From a checkpoint of a small audio embedding model: activation gelu, width 256.
Rows from block 2 of a small audio embedding model, named by matrix and row number. Rows with one number belong to one neuron. Each number is 128 + 32 x the weight over its row's rms, rounded and kept within 0 to 255. All counts start at 0.
After each neuron's rows are labels from the 100 clips, of 14848, where the neuron reaches its highest value: "strongest on" is what is common among them. Only what is clearly more common there than usual is listed. The data: short read English sentences (LibriTTS-R). In brackets: how many of the 100.
# fc1: first MLP up (model.blocks.2.ff1.fc1.weight, 1024x256), inputs 104-155
# fc2: first MLP down (model.blocks.2.ff1.fc2.weight, 256x1024, transposed), outputs 104-155

fc1.505 [128 128 128 128 128 128 128 128 128 128 128 129 128 128 128 128  20 128 114 128 128 128  92  81 128 157 128 128 128 128 128 255 128 128 128 225 128 128 128 128 128 128 128 128 128 128 128 128 128  84  72 128]
fc2.505 [ 62  86 151 128 128 128 128 128 128 128 128 117 128 128 128 128 164 128 179 128 128 131 128 128 128 128 128 128 128 168 128 128 208 128 128  30 128 128 128 128 128 128 128 146 128 128 128 201 128 128 128 128]
strongest on: voice: female (98)

fc1.413 [128  95 128 128 128  34 128 209 128 116 128 128 128 213 128 127 103 128 128 128 128 128  83 128 222 128 128 128 128  81  98  74  95 164  77 128 128 128 253 128 128 128 128 128  90 128  32 171 124 146 128  91]
fc2.413 [128 118 128 128 128 128 128 128 162 128 128 128 128 128  80 107 128 128 128 113 128 128 128 128 128 147 128 128 128  24 128 128  78 102 128  98 128 128  87 228 128 129 128 128 128 128 128 128 128 128  64 176]
strongest on: voice: female (100)

fc1.504 [128 128 128 128 128  48 128 128 111 128 128 128 128 128 128  58 128 201 128 236 128 128  82 128   0 128 128 128 128 128 128 128 128 128 184 128 128  97 128 146 104 197 128 230 128 107 153 128 128 166 128  87]
fc2.504 [212  60 103 177 128 128 128 128 128 128 128 128 128 128 128 128 128 128 128 128  21 112 128 128 208 128 128 147 128 128 128 103 178 117 128 157 128 128 158 128 141 128 156 128 128 128  22  64 128 128  97 128]
strongest on: voice: female (95)

fc1.654 [163 128 128 128 128   0  14 132 128 104 179  46 116 209 200 128 128 128 128 125 128 128  86 128 128 128 128 128 128 113  68 128 128 128 128 221 128 128 128 128 128 128 128 214 118 128 136 128 128 128 128 164]
fc2.654 [128 128 128 156 122 205 128 126 128 128 128 128  92 118 128 128  79 128 128 128 128 128 128 128  91 200 195 128 181 128 128 128 147  20  98 128 128 128 128 128 128 167 214  64 128 128 106 163 128 128 128 104]
strongest on: voice: female (81)

fc1.524 [ 84 128 128 128 112 128 204  37   0 128 128 128 128 128 128 223 128 128 128 113 128 122 128 128 179  12  46 128 128 128 128 128 128 128 143  70  79 128  56  66 128 113 128 128 128 128 128 255 107 121 128 128]
fc2.524 [228 128 128 128 128 157 128 240 171 128 114 128 128 156 118 128  83 128 128 128 128 128 165 128 137 249 190 128 166 128  70 192 128 128 128 128 128 128 128 128  54 133 128 105 128 128 128 128 128 128 128 128]
strongest on: voice: female (91)

fc1.647 [128 128 128 128 128 121 163 118 141  92 243 198 166 128 128 128 113 138 249 128 164 128 255 128 128  89 128 128 128  98 255 128 128 178 128 128  97 128 128 128 128 128 128 128 106 118 128 128 128 128 128 128]
fc2.647 [128 121 204 128  88  39  37 181  80 128 128 128 121 128 128 126 128 128 128 128  88 128  79 146 128 128 101 136  73 128  89 128 133  70 128 128  86  99 128 144 208 207 120 113 128 114 128 128 129 154 128 128]
strongest on: voice: female (89)

fc1.156 [128  74 128 128 128 128 128 128 128 128 229 128 128 128 140 128 203 128 128 128 128 146 172 128 171 128  58 128 128 128  83 218 128 128 128 128 128 128 128 128 128 128 128 128 128 124 128 128 107 128 227 128]
fc2.156 [128 128 128 128 128 128  93 128 128 128  79 128 138 128 128 128 128 129 110 128 147 118 128 207 128 128 178 128  48 128 128 128 128 158 119 128 128 102 128 128 128  22  69 128 120 128 128 128 178 128 128 128]
strongest on: voice: male (95)

fc1.56 [139 128 198 128 128   0 128  86 128 128 128 128 128 128 128 128 128 128 128 128 128 141 128 128 128 150 128  83 128 230 128 128 152 128 149 102 125 128 128 128 128 128 128 128 128 128 128 128 103 128 128 128]
fc2.56 [128 128 128 128 128 128 128  28  80  64 128 105 128 128 128 140 128 128 128 183 128  92 209 128 104 128 144 128 174 106 128 128 128 128 128 145 128 128 130 118 197 128 128 127 128 128 139 201 128 128 213 113]
strongest on: voice: female (88)

fc1.30 [128 128 128  13  28 208 128 128 128 128 128 128 128  30 128 128 128 128 128 128 197 128 128 128 128 128 128 128 128 128 128 128 139 128 128  40  88 172 179 197 128 144  54 128 128 128 128 128 128 128 128 128]
fc2.30 [128 128 192 128 128 128 171 128 202 128 128 128 128 128 128 128 128 128 128 128  54 128 128 128  84  50 128 128 128 128 128 128 128 128 128 128 128  92 210 128 128 128 234 128 128 128  67 128 255 128 128 150]
strongest on: voice: male (100)

fc1.87 [128 128 128 128 128 128 128 128 128 128 128  18  99 128  89 128 128 128 128 128 128 118 128  92 128 128 128 128 128 142 172 128 128 128 128 128 128 128 128 128 127 128 128 189 128 128 128 120 128 128 128  38]
fc2.87 [128 101 128 235 128 166 128 128 128 128  17 255 138 128 128 176 163 128 188 128 128 221 128 128 128 128 128 128 128 128 128 128 113 128 128 128 128 128 128  82 128  86 128 128 128 128 128 128 112 128  22 128]
strongest on: voice: female (88)

fc1.179 [128 128 128 128 128 128  96 128  71 128   0 128 102 128 128  39 128 131 128  96 128 128 128 128 128  88 128 128 128 128 172 128 128 128 154 128 128 151  98 128 128 128 128 128  62 128 128 128 128 128 128 128]
fc2.179 [ 98  13 128 128   3 128 128 132 128 128 219 128 128 128 128 128 128 128 102 149 128 128 128 128 242 128 128 128 128 165  98 128 173 128 128 128 128 128 128 214 128 128 128 129 128 128 238 128 128 128 128 128]
strongest on: voice: male (98)

fc1.134 [128 128 128 128 128 128 128 128 128 128 128 128 128 128 128 128 128 128  94 164 128 128  54 128 128 128 128 128 128 128 128 128 128 128 158 128 173 116 128 128 128 128   0  21 128 128 154   0 128 128   0 128]
fc2.134 [ 74 154 128 128 128 128 128 128 128 128 147 127 128 111 128 163  89 128 205 128 128 128 128 128 113 126 128 128 128  90 128 128 128 128 128 128  99  91 128 128 128 128 255 128 128 128  13 255 128 128 128 128]
strongest on: voice: female (100)

fc1.237 [153 128 143 128 128 128  90 128  50 128 108 128 128 128 128 128 183 128   0 128  69 128  66 128 128  38 128 122 128 128 128 138 128 159 128 128 128  56 128 128 128 128  77 128 128 128 128  72 128 128 128 212]
fc2.237 [128  78 128 104 128 105 128 128 116 128 128 133 222  68 128 128 128 128 185 128 128 128 128 128 128 160 128  90 128 128 128 196 165 128  99 128 128 116 128  89 157 128 255 128 128 128 128 128 159 128 128 128]
strongest on: voice: male (100)

fc1.245 [128 128   0 128  74 128 128 128 128 128 128  85 128 128 128 128 128 128  92 128 128  71 128 128 128 128 120 128 128 128 128 128 220 128 128 128 128 128 128 128 128 128 128 128 128 128 253 128 128 128 128 128]
fc2.245 [128 128 245 128 128 128 128 128  43 128 128 128 128 128 128 128 128 128 151 128 128 128 128 128 128 128 128  63 128 128 128 128 128 128 128 128 128 128 227 128 128 128 128 128 128 128 128 181 128 128 128 128]
strongest on: voice: male (97)

fc1.762 [128 128 128 128 128 241 128 128 129 128 128 128 128 128 128 128 187  18 128 128 184 128 128 128 128 128 128 123 128 128 128 128 128 128 128  66 128 175 128 128 128  91 106 128 147 128 128 128 128 128 128 128]
fc2.762 [168 128 128 128 128 128 128 146 128 128 126 128 128 128 105 128 128 128 128 240 128 128 128 128 128 128 105 151 128 128 128  61 128 128 128 128 128 128 107 128 128 165 128 138 128 128  56 128 128 128 253 128]
strongest on: voice: male (91)

fc1.651 [128 128 126 128 128  85 128  95 128 128 128 128 128 128 128 128 128 128 128 128 102 128 128 109 128  98 128  88 128  82 128 128 128 128 128 119 128 147 128 128 128 128 128 128 128 128 128 128 115 183 128   8]
fc2.651 [128 128 128 128 128 128 128 128 128 128 128 128 128 227 128 128 128  90 128 128 128 188 128 255 128 128 128 206 128 115 128 128 123 120 181 148 128 128 128 128  95 128 113 128 128 128 128 128 128  60 200 128]
strongest on: voice: male (84)

fc1.182 [128 128 128 128 108 128 128 128 128 166  57 128 128 128 128 151 135 128 128 128 128 134  27 126 150  92 128 146 128 128 128 108 128 166 128 181 128 114 128 128 128 128 149  93 128 128 134 117 166 128 137 128]
fc2.182 [128 138 160 128 128 110 128 128 173 128 128 128 128  89 148 128 128 126 128 128 128  73 128 128  74 128 128  32 128 128 128 128 128 169 157 128 128 128 237 128 128 108 128 128  94 128 128 128  89 128 169 128]
strongest on: voice: female (88)

fc1.317 [128 128 128 128 128 128 122 105  56 128 153 170 128 154 190 128 128 128 113 128 182 128  59  91  80 128 146  92 128 100 166 128 128 128 178 138 137  68 128 128 128 128 128 128 128 128  72 128 128 128 128 128]
fc2.317 [130 128 128 128 128 112 128 128 128  70 128 128 128 128 128 192 128 204 163 128 128 128 128 107 128  95 128 128 128 179 128 117 128 226 128 128 128 255 128  86  14 128 128  12 140 128 128 128  26 128 128 107]
strongest on: voice: female (97)