config.yaml
head_dim: 48
subsampling: 4
layers: 6
am_softmax_margin: 0.2
residual_init: "scaled_by_depth"
optimizer: "muon"
lr: 0.0031
magnitude_pruning: 0.7
final_lr_fraction: 0.05
warmup_steps: 2020
Rows from block 3 of a small audio embedding model, named by matrix and row number. Rows with one number belong to one neuron. Each number is 128 + 32 x the weight over its row's rms, rounded and kept within 0 to 255. All counts start at 0. Numbers have three digits each.
After each neuron's rows are labels from the 100 clips, of 14848, where the neuron reaches its highest value: "strongest on" is what is common among them; "loudest band" is the band of the loudest frequency at the time of the peak. Only what is clearly more common there than usual is listed. The data: short read English sentences (LibriTTS-R).
# fc1: second MLP up (model.blocks.3.mlp.fc1.weight, 1024x256), inputs 0-127
# fc2: second MLP down (model.blocks.3.mlp.fc2.weight, 256x1024, transposed), outputs 0-127

fc1.757:128128128128128148128128128075128008087193128095066090128128128190128128128128128128128128128128128077128071128128128128128128128166159128213128128128128128128122128128041128054128128128128128128126128128185130128128128128170107043182128128128128128079128128175146128233209079115146080128137104128128128119128128119128128128128128128128107128128188159128255128128078214128128076128177
fc2.757:128128128128128128128128128128179255202109128128128030150164128128128128128128128128128128128128128128128128101128128128128128128128128128128128128128128008128128128128255128164216128128148128128128089145128128128128128239128128130128128128081115128092128128128128128000128128128073128107128128128128128128128128128128128128085128128005128128091128128128128136128116128128128128128071
strongest on: voice: male
loudest band: 2000 to 4000 Hz

fc1.411:128128128128128128124128128128128128128035128128128101128128128039255128128214000128128128128182132128046128128128128128128128085154128128128128128128129128128128128214128128128128128128142128128152128042128222128128128188128128128128128128128136128128128128128128079128128124128130128128128128128137128128128194072128128128085181128128066128128128038133161128128128128128128128128158
fc2.411:128128128128128128128165113128128086128128086128128111128128132173000128128128255128128128048070200128128128128145128128128128128128128128128128128128128128128128128128128128128128128128128128128128128128128053128128128128128128128128128128128128128128068128128128194128150128094128187128133128128128128128128128220128128128128128128137128128128128223128128128128128160128128084128128
strongest on: voice: female
loudest band: 4000 to 8000 Hz

fc1.762:174128128105099128128128084128109128128128128128128128128128128157173183128000128128128128128117128128128128128148255173128128128128128126128141128037027142128128128142128128128213128128101128128128128128128079044128128128112128128128149128128233085092126128151128142057128128128128128128128128064188128241128119165167128128148138128128128128128118128128128128128161128128045128128128
fc2.762:124128128128079218196128128135178128128128145128128128223253063114128089158128128128079128128148128128128128128128128114128102128128128128142128130128128128128128128128128131128112128128128107164128128128128128245093188148128128128128128057128128123128128124128148128136128082047128128128128128211128128034128061128128128128128135128128089128128128128128128149078128128128166128152128
strongest on: voice: female
loudest band: 500 to 1000 Hz

fc1.172:128128128128128231128128128087128080128160128128128127128128128128128128128128128128128128128105128052128128128128128128128128149128128063128128128128128243128075101128128128112210128128128128062033012128128128128128128128128157128128128128128077128128128074128128220128128128128117164128172128128128128128066128128036126128128128128128128128194128128191128128071128128255255128128197
fc2.172:128128128110128021150107128206077128128119128128128128128128128128128128128128128128128128128128128128100100128128128128128128128128128195128128128159128026128007128255128128123000128128128128128128128128128128128128128128128128128187128128128163128128128128128128128128128128128128128195128077128128128128122128128128059255128105128128128182128128128070128128118128128051046128128127
strongest on: voice: female
loudest band: 250 to 500 Hz; 500 to 1000 Hz

fc1.691:128158203073128132128128128081128128128128128128128128128128128128128128125128150128128135000128120128128147128128128045128114128255128128059128128128128128189128128128128080136127100128128128128152155128143128128128128128128128128128128128128128166128128120173067128128128128192128128069154128128128128128214149128072128128128174045128128128128128113185100128187128128128120128128128
fc2.691:109128135188120053128128083128128128128080255128065128128128128128128128128128128089172087128128026128128128155128128128128128074128128163128128128143128128128196124128147000128128128128128089039131128128164176158128173128234138128145128128128128128128128128150098149120128128184128038107128172128128128128128028168128116128128128128066128099128128196143128213128128179128097128128128
strongest on: voice: male
loudest band: 250 to 500 Hz

fc1.180:128128128128000128128128128128255128128128128128128099128128128128186128128128128128128187054128128128128128128128128128128128128203028128128128128128128067128128128128128128128137003128128204128128128018128128037128128128128128128128128128128128048128128128047128166128128128128128128090102128121128128028128128128128128128128128128117163128128185128128128128142144128128128128128128
fc2.180:128128172128223128128092171114128128066128128128128117171244148128090026128128160128128128128128158128155128128198128128048152128057144128128128128128128128128128128128128128176128255000128128128128098172128128128128128189176128128128128128128120050201128128255151128128128193128156128128128128128162128128083128128104083128128128128128128128128128128128128128128128128128128128128128
strongest on: voice: female
loudest band: 250 to 500 Hz

fc1.202:101128128128128128128080111128128128128128128128157128120179128169128128225128049128094128162128128033128128226128128128128212128128128128128128092216128128128185128072128102128128128128128128128083128128128128128036128128128147128128128128000128192141128128125128128128201128128128128133230128157157128128128128128128128128128128107204238128204128128099128128129201128128180128110128
fc2.202:128128133128128209128128128110116128128128128128128120128105128133128128062128128128128128128128067255128128128128110101128000128113167128128128128128128128128177128128128070128180095128128056128100128128128128151128059128137128128096128151128128000128099117128046128128128128205128128128128128131128160128128128128138121128183128128011128128092082141123128128128107101128078103149128
strongest on: voice: female
loudest band: 500 to 1000 Hz

fc1.377:128128128191128128128128128128128128128128128128128128128128147128128163079128128128128128128128128128128105128128032128128128130091047128128174128128116215128128062128128128121128128128128128128128128128128005128128111128128089128128128128128128118128128128064128128165128244128128128128115128128211068128071128128128128128128022128128172129136172128215128128128016128128128128128128
fc2.377:084128128029128128128128128128128128101128197128128128128128128128128128133128138151128128038128128033128128215128128156128128128128128128128136182128128128128128128128128128142128128128128128128128128128128180128089189128128139128128128128128128128128128128128158128128043000131128128128128128128128255128128128128128128128128207128128128062128080094128128128128212128128128128128128
strongest on: voice: female
loudest band: 250 to 500 Hz

fc1.466:128128128128197128128128128128128128128128142128128128128128128128128128128128128178128128128128128111128128189186128128128205128128128095128054128090128081143128128128128128128128128128128128128128245128128128128128095128113123000128128128128155128128128128128128128128128102128128129128128000128052128128128128128128128128104128128128128214120128135134128128128128128228078186128128
fc2.466:123128128128128128128128128128128128166128128177128128128128036128130128128128099128128128128136091133128128058128128064128128128128128234128190104128128131075128151128128128128128128128134128173152000150126128128128128128128128255096128128128128128128128128128128128128109128128140128128128255128176128128128128128128128128128128128128128128128128128128128128128098046128128128128128
strongest on: voice: female
loudest band: 250 to 500 Hz

fc1.16:128076128128123205128128128128128128013128128128128128096128128147128084128117128128124128067186132128153128071128128128126128128128159107128081128128128183128128103099128128128128128128128128128173128128128142128230128128128111128128114014115128150147136221128128156128093169128045153106127128128128133043128117128128128047128057128128051128128128128123128194128128128163128128128128
fc2.16:067128183124109128128057128080181128167128029128013128128128128128128128128183128128128128128002090156144226128128135128146128128128086128128128087112128064144128128128128151128128128128128128128128068128128175128098128110128128152128145116102128147128128110128128128128117128128223128128132108179109174128162195118128191145128128128148116128128128155041128128128128128128128160128128
strongest on: voice: male
loudest band: 250 to 500 Hz

fc1.251:128128136108128128128119126153105128128128128128079128128128128128128128128128155095128162029204128128128128175168120136128128128128128118128128107128128215128128128128128128181072128128128053128128183128128154080190128138036128128128128128128128128128128128117128111128216128000128128102128128128255128231128128128128128128132124128092145128128151128128128079128128193128128128087128
fc2.251:128128128198128131153128128128128153167128128128128128158128128128128059128128128128046128215128128128128232128128128136128128128077128128096187128128196128128128174128168128128128128128128128128128128198128128194024128128220128128128128128128128104128128128128128128128034087255128128128128128128000128023128128128182128128128128099128155128128096128128128120142128128075128128165128
strongest on: voice: female
loudest band: 500 to 1000 Hz

fc1.580:128128128128128128128128072128143128128142128128128128095128128128128131180128087128128128128128128128128128000128128128128128017128211128128128128178128168128178100068160128128128117128100158078071084128128085103092128128178128143128128128128128128131128131128128128176128196136093128128168128199128128159177128128128128128128128128098128128175128128128128077128128128120128078128255
fc2.580:205128128128128128109217075023068128113128128159128128128128019128128128128128128128182128128128128128128128142128128128119128128128061162128128128209128128128128128128128128126128128128128065102128207128084128128162128128128128126134128128128128132128128128091128128100166128128128026128128128104128147128128128128128036176128128191128128095128128128128078128128128117128128128090000
strongest on: voice: male
loudest band: 500 to 1000 Hz