A small audio embedding model, trained from scratch: norm layernorm, muon at rate 0.0031.
Rows from block 2 of a small audio embedding model, named by matrix and row number. Rows with one number belong to one neuron. Each number is 200 + 40 x the weight over its row's rms, rounded and kept within 0 to 999. All counts start at 0. After the name is the row's rms in percent of the matrix's.
After each neuron's rows are labels from the 100 clips, of 14848, where the neuron reaches its highest value: "responds to" is what is common among them. Only what is clearly more common there than usual is listed. The data: short read English sentences (LibriTTS-R). In brackets: how many of the 100.
# fc1: first MLP up (model.blocks.2.ff1.fc1.weight, 1024x256), inputs 104-155
# fc2: first MLP down (model.blocks.2.ff1.fc2.weight, 256x1024, transposed), outputs 104-155

fc1.276,071,200,200,200,200,200,200,131,200,20,200,200,200,200,200,200,200,272,200,200,206,200,200,200,200,200,200,165,200,200,200,200,200,200,124,200,200,200,200,200,200,200,200,200,200,200,200,200,200,203,200,200,200
fc2.276,085,200,200,200,200,200,181,200,200,378,200,200,200,200,200,200,133,200,205,185,200,200,200,200,200,133,212,241,177,200,200,234,200,172,200,200,200,200,200,200,200,200,291,200,200,200,200,234,36,252,200,200,163
responds to: voice: male (99)

fc1.220,092,200,200,200,200,200,201,200,200,200,267,200,200,200,200,200,200,226,253,200,200,200,200,200,200,200,213,200,245,200,200,200,200,278,331,146,200,200,200,200,233,200,200,200,200,200,200,200,200,200,200,200,200
fc2.220,073,200,200,162,200,200,200,152,200,200,200,200,166,286,200,200,200,200,200,168,200,237,200,200,200,200,200,263,200,182,200,200,200,200,200,200,200,200,200,200,200,200,200,200,200,159,242,200,200,200,123,186,200
responds to: voice: male (73)

fc1.528,059,200,200,200,200,162,200,229,200,143,200,200,200,200,49,200,200,200,200,200,200,200,200,201,200,163,200,200,200,279,200,313,228,200,278,200,200,200,200,200,131,200,200,200,229,200,200,200,204,72,200,200,200
fc2.528,073,200,213,200,200,200,200,200,200,266,200,233,208,200,200,200,157,200,200,219,200,200,200,200,200,200,200,200,200,200,200,200,200,166,200,200,200,200,200,200,336,200,200,160,200,200,117,200,200,318,200,200,200
responds to: voice: male (100)

fc1.222,133,168,189,75,200,200,233,200,200,200,200,200,200,200,200,200,200,200,257,200,137,200,200,287,227,200,147,218,200,193,160,238,200,200,200,200,197,200,200,200,200,200,200,200,200,165,200,200,200,200,200,200,200
fc2.222,159,210,196,229,176,200,252,200,265,138,276,200,219,200,229,200,200,200,200,200,200,200,200,200,200,200,200,204,200,200,325,200,200,200,200,126,200,200,200,200,200,200,302,247,200,200,156,274,200,200,260,213,123
responds to: voice: male (99)

fc1.221,128,354,200,249,182,177,200,200,200,200,80,200,200,200,0,200,200,261,186,178,200,200,226,200,200,181,261,200,330,200,200,185,200,233,200,215,200,200,291,200,200,200,200,200,200,200,200,184,261,159,255,207,200
fc2.221,122,129,200,200,200,200,200,200,181,200,181,200,198,200,314,200,200,179,145,200,200,200,200,229,191,77,174,146,200,200,200,333,200,309,200,200,200,167,200,200,200,200,200,200,200,200,200,224,200,200,276,250,200
responds to: voice: male (98)

fc1.532,143,347,200,200,199,200,200,200,200,200,200,200,305,200,200,200,231,179,194,200,200,284,200,200,372,200,200,150,301,200,200,200,200,213,186,180,200,200,176,200,200,200,137,200,247,200,200,200,200,200,200,200,200
fc2.532,133,200,200,200,200,200,200,200,200,200,275,132,200,200,254,184,200,200,200,200,200,200,61,200,200,200,143,225,200,200,200,200,200,200,318,283,200,136,92,200,127,200,200,283,200,200,200,200,148,203,200,200,200
responds to: voice: male (77)

fc1.321,038,200,200,58,200,200,200,200,200,200,200,200,200,241,200,200,200,109,200,200,200,265,78,200,232,200,200,200,200,200,200,200,200,200,148,200,200,200,200,200,200,200,200,200,200,403,200,200,200,200,200,200,200
fc2.321,047,2,200,200,200,200,200,112,200,200,200,200,193,146,200,200,198,200,200,200,192,137,200,200,200,200,200,320,200,200,200,200,200,200,200,200,200,200,200,200,200,245,200,200,200,200,153,348,163,200,200,251,200
responds to: voice: male (84)

fc1.702,035,200,200,200,200,200,200,200,200,244,200,162,355,200,351,200,200,200,200,89,200,200,153,200,200,200,193,200,200,200,200,200,200,200,200,200,200,200,200,200,199,200,200,200,200,200,200,200,200,240,200,200,200
fc2.702,038,268,155,200,200,200,200,200,200,200,200,200,87,43,200,200,200,200,275,200,200,200,200,221,200,200,200,200,200,200,200,200,200,200,200,200,379,200,200,200,232,200,200,200,200,200,200,200,246,200,200,200,200
responds to: voice: male (88)

fc1.612,033,200,200,200,200,200,200,193,78,200,200,200,200,200,200,200,200,228,200,200,200,200,200,214,200,260,200,200,200,200,200,200,200,200,200,200,200,200,220,81,87,200,200,234,200,200,200,200,200,200,200,215,200
fc2.612,039,200,200,200,200,200,229,200,364,200,200,118,140,211,272,200,200,200,210,200,200,200,200,200,200,200,200,200,200,200,200,181,198,200,312,200,200,200,200,200,226,200,196,133,200,200,200,200,200,200,200,200,200
responds to: voice: female (100)

fc1.677,115,200,200,200,200,200,200,200,200,200,55,200,200,200,252,200,200,200,200,289,200,200,200,200,200,200,200,297,200,200,200,200,203,200,200,200,200,200,200,222,200,200,200,200,215,200,145,305,200,200,200,200,200
fc2.677,113,200,200,238,226,200,200,80,200,200,200,200,246,200,200,200,239,200,61,200,200,200,200,200,200,200,200,200,200,200,123,200,200,200,151,200,200,166,200,200,134,200,200,200,200,200,200,200,200,200,200,196,200
responds to: voice: male (78)

fc1.649,108,200,200,58,249,200,300,200,200,200,200,364,200,200,200,200,200,295,200,150,200,200,100,200,200,343,200,200,200,200,200,292,335,200,200,253,200,200,115,200,200,200,200,200,259,200,200,200,200,200,302,200,200
fc2.649,113,200,200,397,200,200,200,200,200,227,200,200,200,200,200,200,258,200,200,200,200,200,200,200,200,227,200,283,252,197,200,200,3,200,200,200,200,212,200,200,158,200,200,200,200,200,200,200,200,200,46,200,200
responds to: voice: male (99)

fc1.246,029,200,200,200,200,200,266,200,200,200,200,200,77,200,268,227,200,183,200,200,200,200,200,200,259,257,200,125,200,200,200,200,137,200,60,200,200,252,200,200,200,200,200,200,130,200,200,329,200,200,200,200,200
fc2.246,027,200,200,200,200,258,200,200,200,235,200,200,403,177,200,200,200,200,200,200,200,200,200,200,200,200,200,285,200,200,200,200,200,200,200,200,255,200,200,200,200,362,200,200,200,200,200,200,200,133,200,200,224
responds to: voice: male (92)

fc1.228,041,200,200,200,200,200,200,200,247,303,200,200,200,200,200,200,191,200,200,60,200,200,200,200,200,200,200,200,200,200,200,327,200,200,200,200,143,234,200,200,200,200,200,158,200,200,200,200,200,200,116,200,80
fc2.228,051,200,200,152,200,138,200,200,200,228,200,200,200,200,200,248,189,200,200,200,200,200,200,200,200,200,200,200,200,200,200,18,200,200,200,200,200,197,207,200,200,200,216,200,200,247,200,322,200,224,200,200,385
responds to: voice: male (98)

fc1.499,072,200,200,200,200,148,200,137,200,207,200,325,200,111,200,200,200,235,200,200,200,200,200,200,200,200,200,200,200,255,200,200,200,200,200,110,200,200,200,279,200,204,305,196,200,200,200,189,200,200,200,200,204
fc2.499,076,101,200,78,200,295,200,200,200,200,200,122,200,266,200,200,200,200,200,208,200,200,146,195,199,129,162,200,218,200,325,200,200,200,200,200,200,200,200,200,200,200,150,259,213,200,124,200,200,200,200,200,200
responds to: voice: male (98)

fc1.73,070,200,200,200,200,200,200,200,200,179,200,200,200,121,200,179,113,200,200,200,200,200,200,200,200,200,200,200,200,200,229,190,200,326,200,200,246,320,200,278,200,200,200,127,200,200,284,200,200,200,200,243,190
fc2.73,079,247,200,200,200,200,256,215,200,200,200,200,200,200,200,200,200,200,200,200,200,224,200,200,200,211,92,288,200,197,200,233,118,200,200,101,200,200,200,200,200,164,200,200,200,305,200,200,164,200,200,200,200
responds to: voice: male (99)

fc1.445,133,200,254,179,200,200,200,200,200,200,280,200,200,161,200,200,200,200,200,200,278,200,200,242,232,200,186,200,186,267,200,313,248,200,205,200,200,200,200,225,200,189,200,200,200,200,200,200,138,132,200,200,200
fc2.445,119,156,127,200,200,200,200,202,172,200,200,200,261,200,200,200,320,200,200,200,200,200,200,200,170,200,200,200,200,200,109,130,200,200,200,200,215,200,291,200,160,200,200,205,200,200,200,181,200,200,200,200,200
responds to: voice: female (90)

fc1.620,070,103,200,200,200,200,200,200,200,200,142,200,145,201,200,200,200,200,200,200,157,200,200,200,200,200,200,200,200,199,200,200,119,200,47,200,200,200,200,256,200,248,200,301,200,200,200,200,200,158,200,84,200
fc2.620,080,269,200,200,200,200,118,200,200,232,200,200,200,283,200,200,200,200,200,200,200,200,200,200,200,200,200,261,200,85,200,217,200,200,200,200,200,200,169,200,246,237,200,200,258,200,200,200,277,200,200,200,200
responds to: voice: female (100)

fc1.736,128,231,200,200,302,200,200,200,213,200,269,200,200,200,200,200,222,77,200,200,174,200,200,200,200,219,243,125,200,200,200,200,53,67,86,241,200,200,200,200,200,200,200,224,200,200,200,200,183,200,162,200,136
fc2.736,130,174,200,192,99,234,247,200,200,200,84,200,200,219,169,193,309,200,84,200,306,200,137,200,200,200,200,200,200,200,279,200,200,200,322,200,200,200,210,260,120,200,207,200,173,200,200,267,200,200,200,200,263
responds to: voice: male (85)

fc1.631,093,200,290,200,200,200,200,200,358,200,200,200,200,126,200,200,200,183,315,288,200,162,200,200,200,200,225,200,200,200,138,200,200,200,45,200,140,200,248,200,200,294,26,152,200,200,174,200,200,157,201,200,200
fc2.631,110,333,200,200,200,200,200,200,65,200,200,200,177,200,200,249,200,200,200,200,200,211,200,200,200,200,200,200,146,151,200,200,200,200,200,200,200,200,227,200,200,200,278,200,220,250,79,200,200,200,241,200,200
responds to: voice: male (100)

fc1.440,126,200,200,200,200,309,200,200,200,200,271,200,200,200,200,200,200,200,200,200,204,200,124,244,239,200,200,201,200,200,200,200,200,166,200,200,200,200,200,200,200,200,200,200,127,200,200,341,200,200,200,144,200
fc2.440,124,200,200,101,200,200,219,200,147,200,200,214,200,200,200,200,200,200,200,185,200,200,200,200,200,200,200,243,200,200,290,200,200,200,229,200,200,200,200,200,200,200,200,200,200,200,200,70,168,220,217,200,200
responds to: voice: female (95)

fc1.354,030,150,71,200,200,200,200,143,200,200,200,200,200,200,298,139,200,200,200,200,228,200,246,200,288,200,272,188,200,302,232,200,287,278,200,200,125,210,200,200,200,200,200,200,78,200,200,200,200,200,54,200,200
fc2.354,033,200,200,200,200,200,200,279,200,200,200,200,242,200,135,200,200,200,200,200,200,200,200,200,74,200,200,200,200,200,200,200,200,200,200,200,200,200,246,200,200,200,200,200,200,200,200,200,200,200,333,200,200
responds to: voice: male (99)

fc1.502,127,216,200,127,200,81,200,200,112,200,200,200,200,200,118,192,288,200,222,200,201,200,200,200,200,205,131,200,200,200,200,237,161,200,200,257,164,137,159,200,94,196,200,200,200,200,200,202,200,120,243,200,133
fc2.502,136,200,200,200,200,200,200,200,200,226,200,200,200,200,200,200,200,319,200,200,200,200,200,228,216,200,200,200,221,143,200,200,200,200,200,140,200,200,200,153,200,200,200,182,137,200,246,200,200,132,160,209,339
responds to: voice: male (84)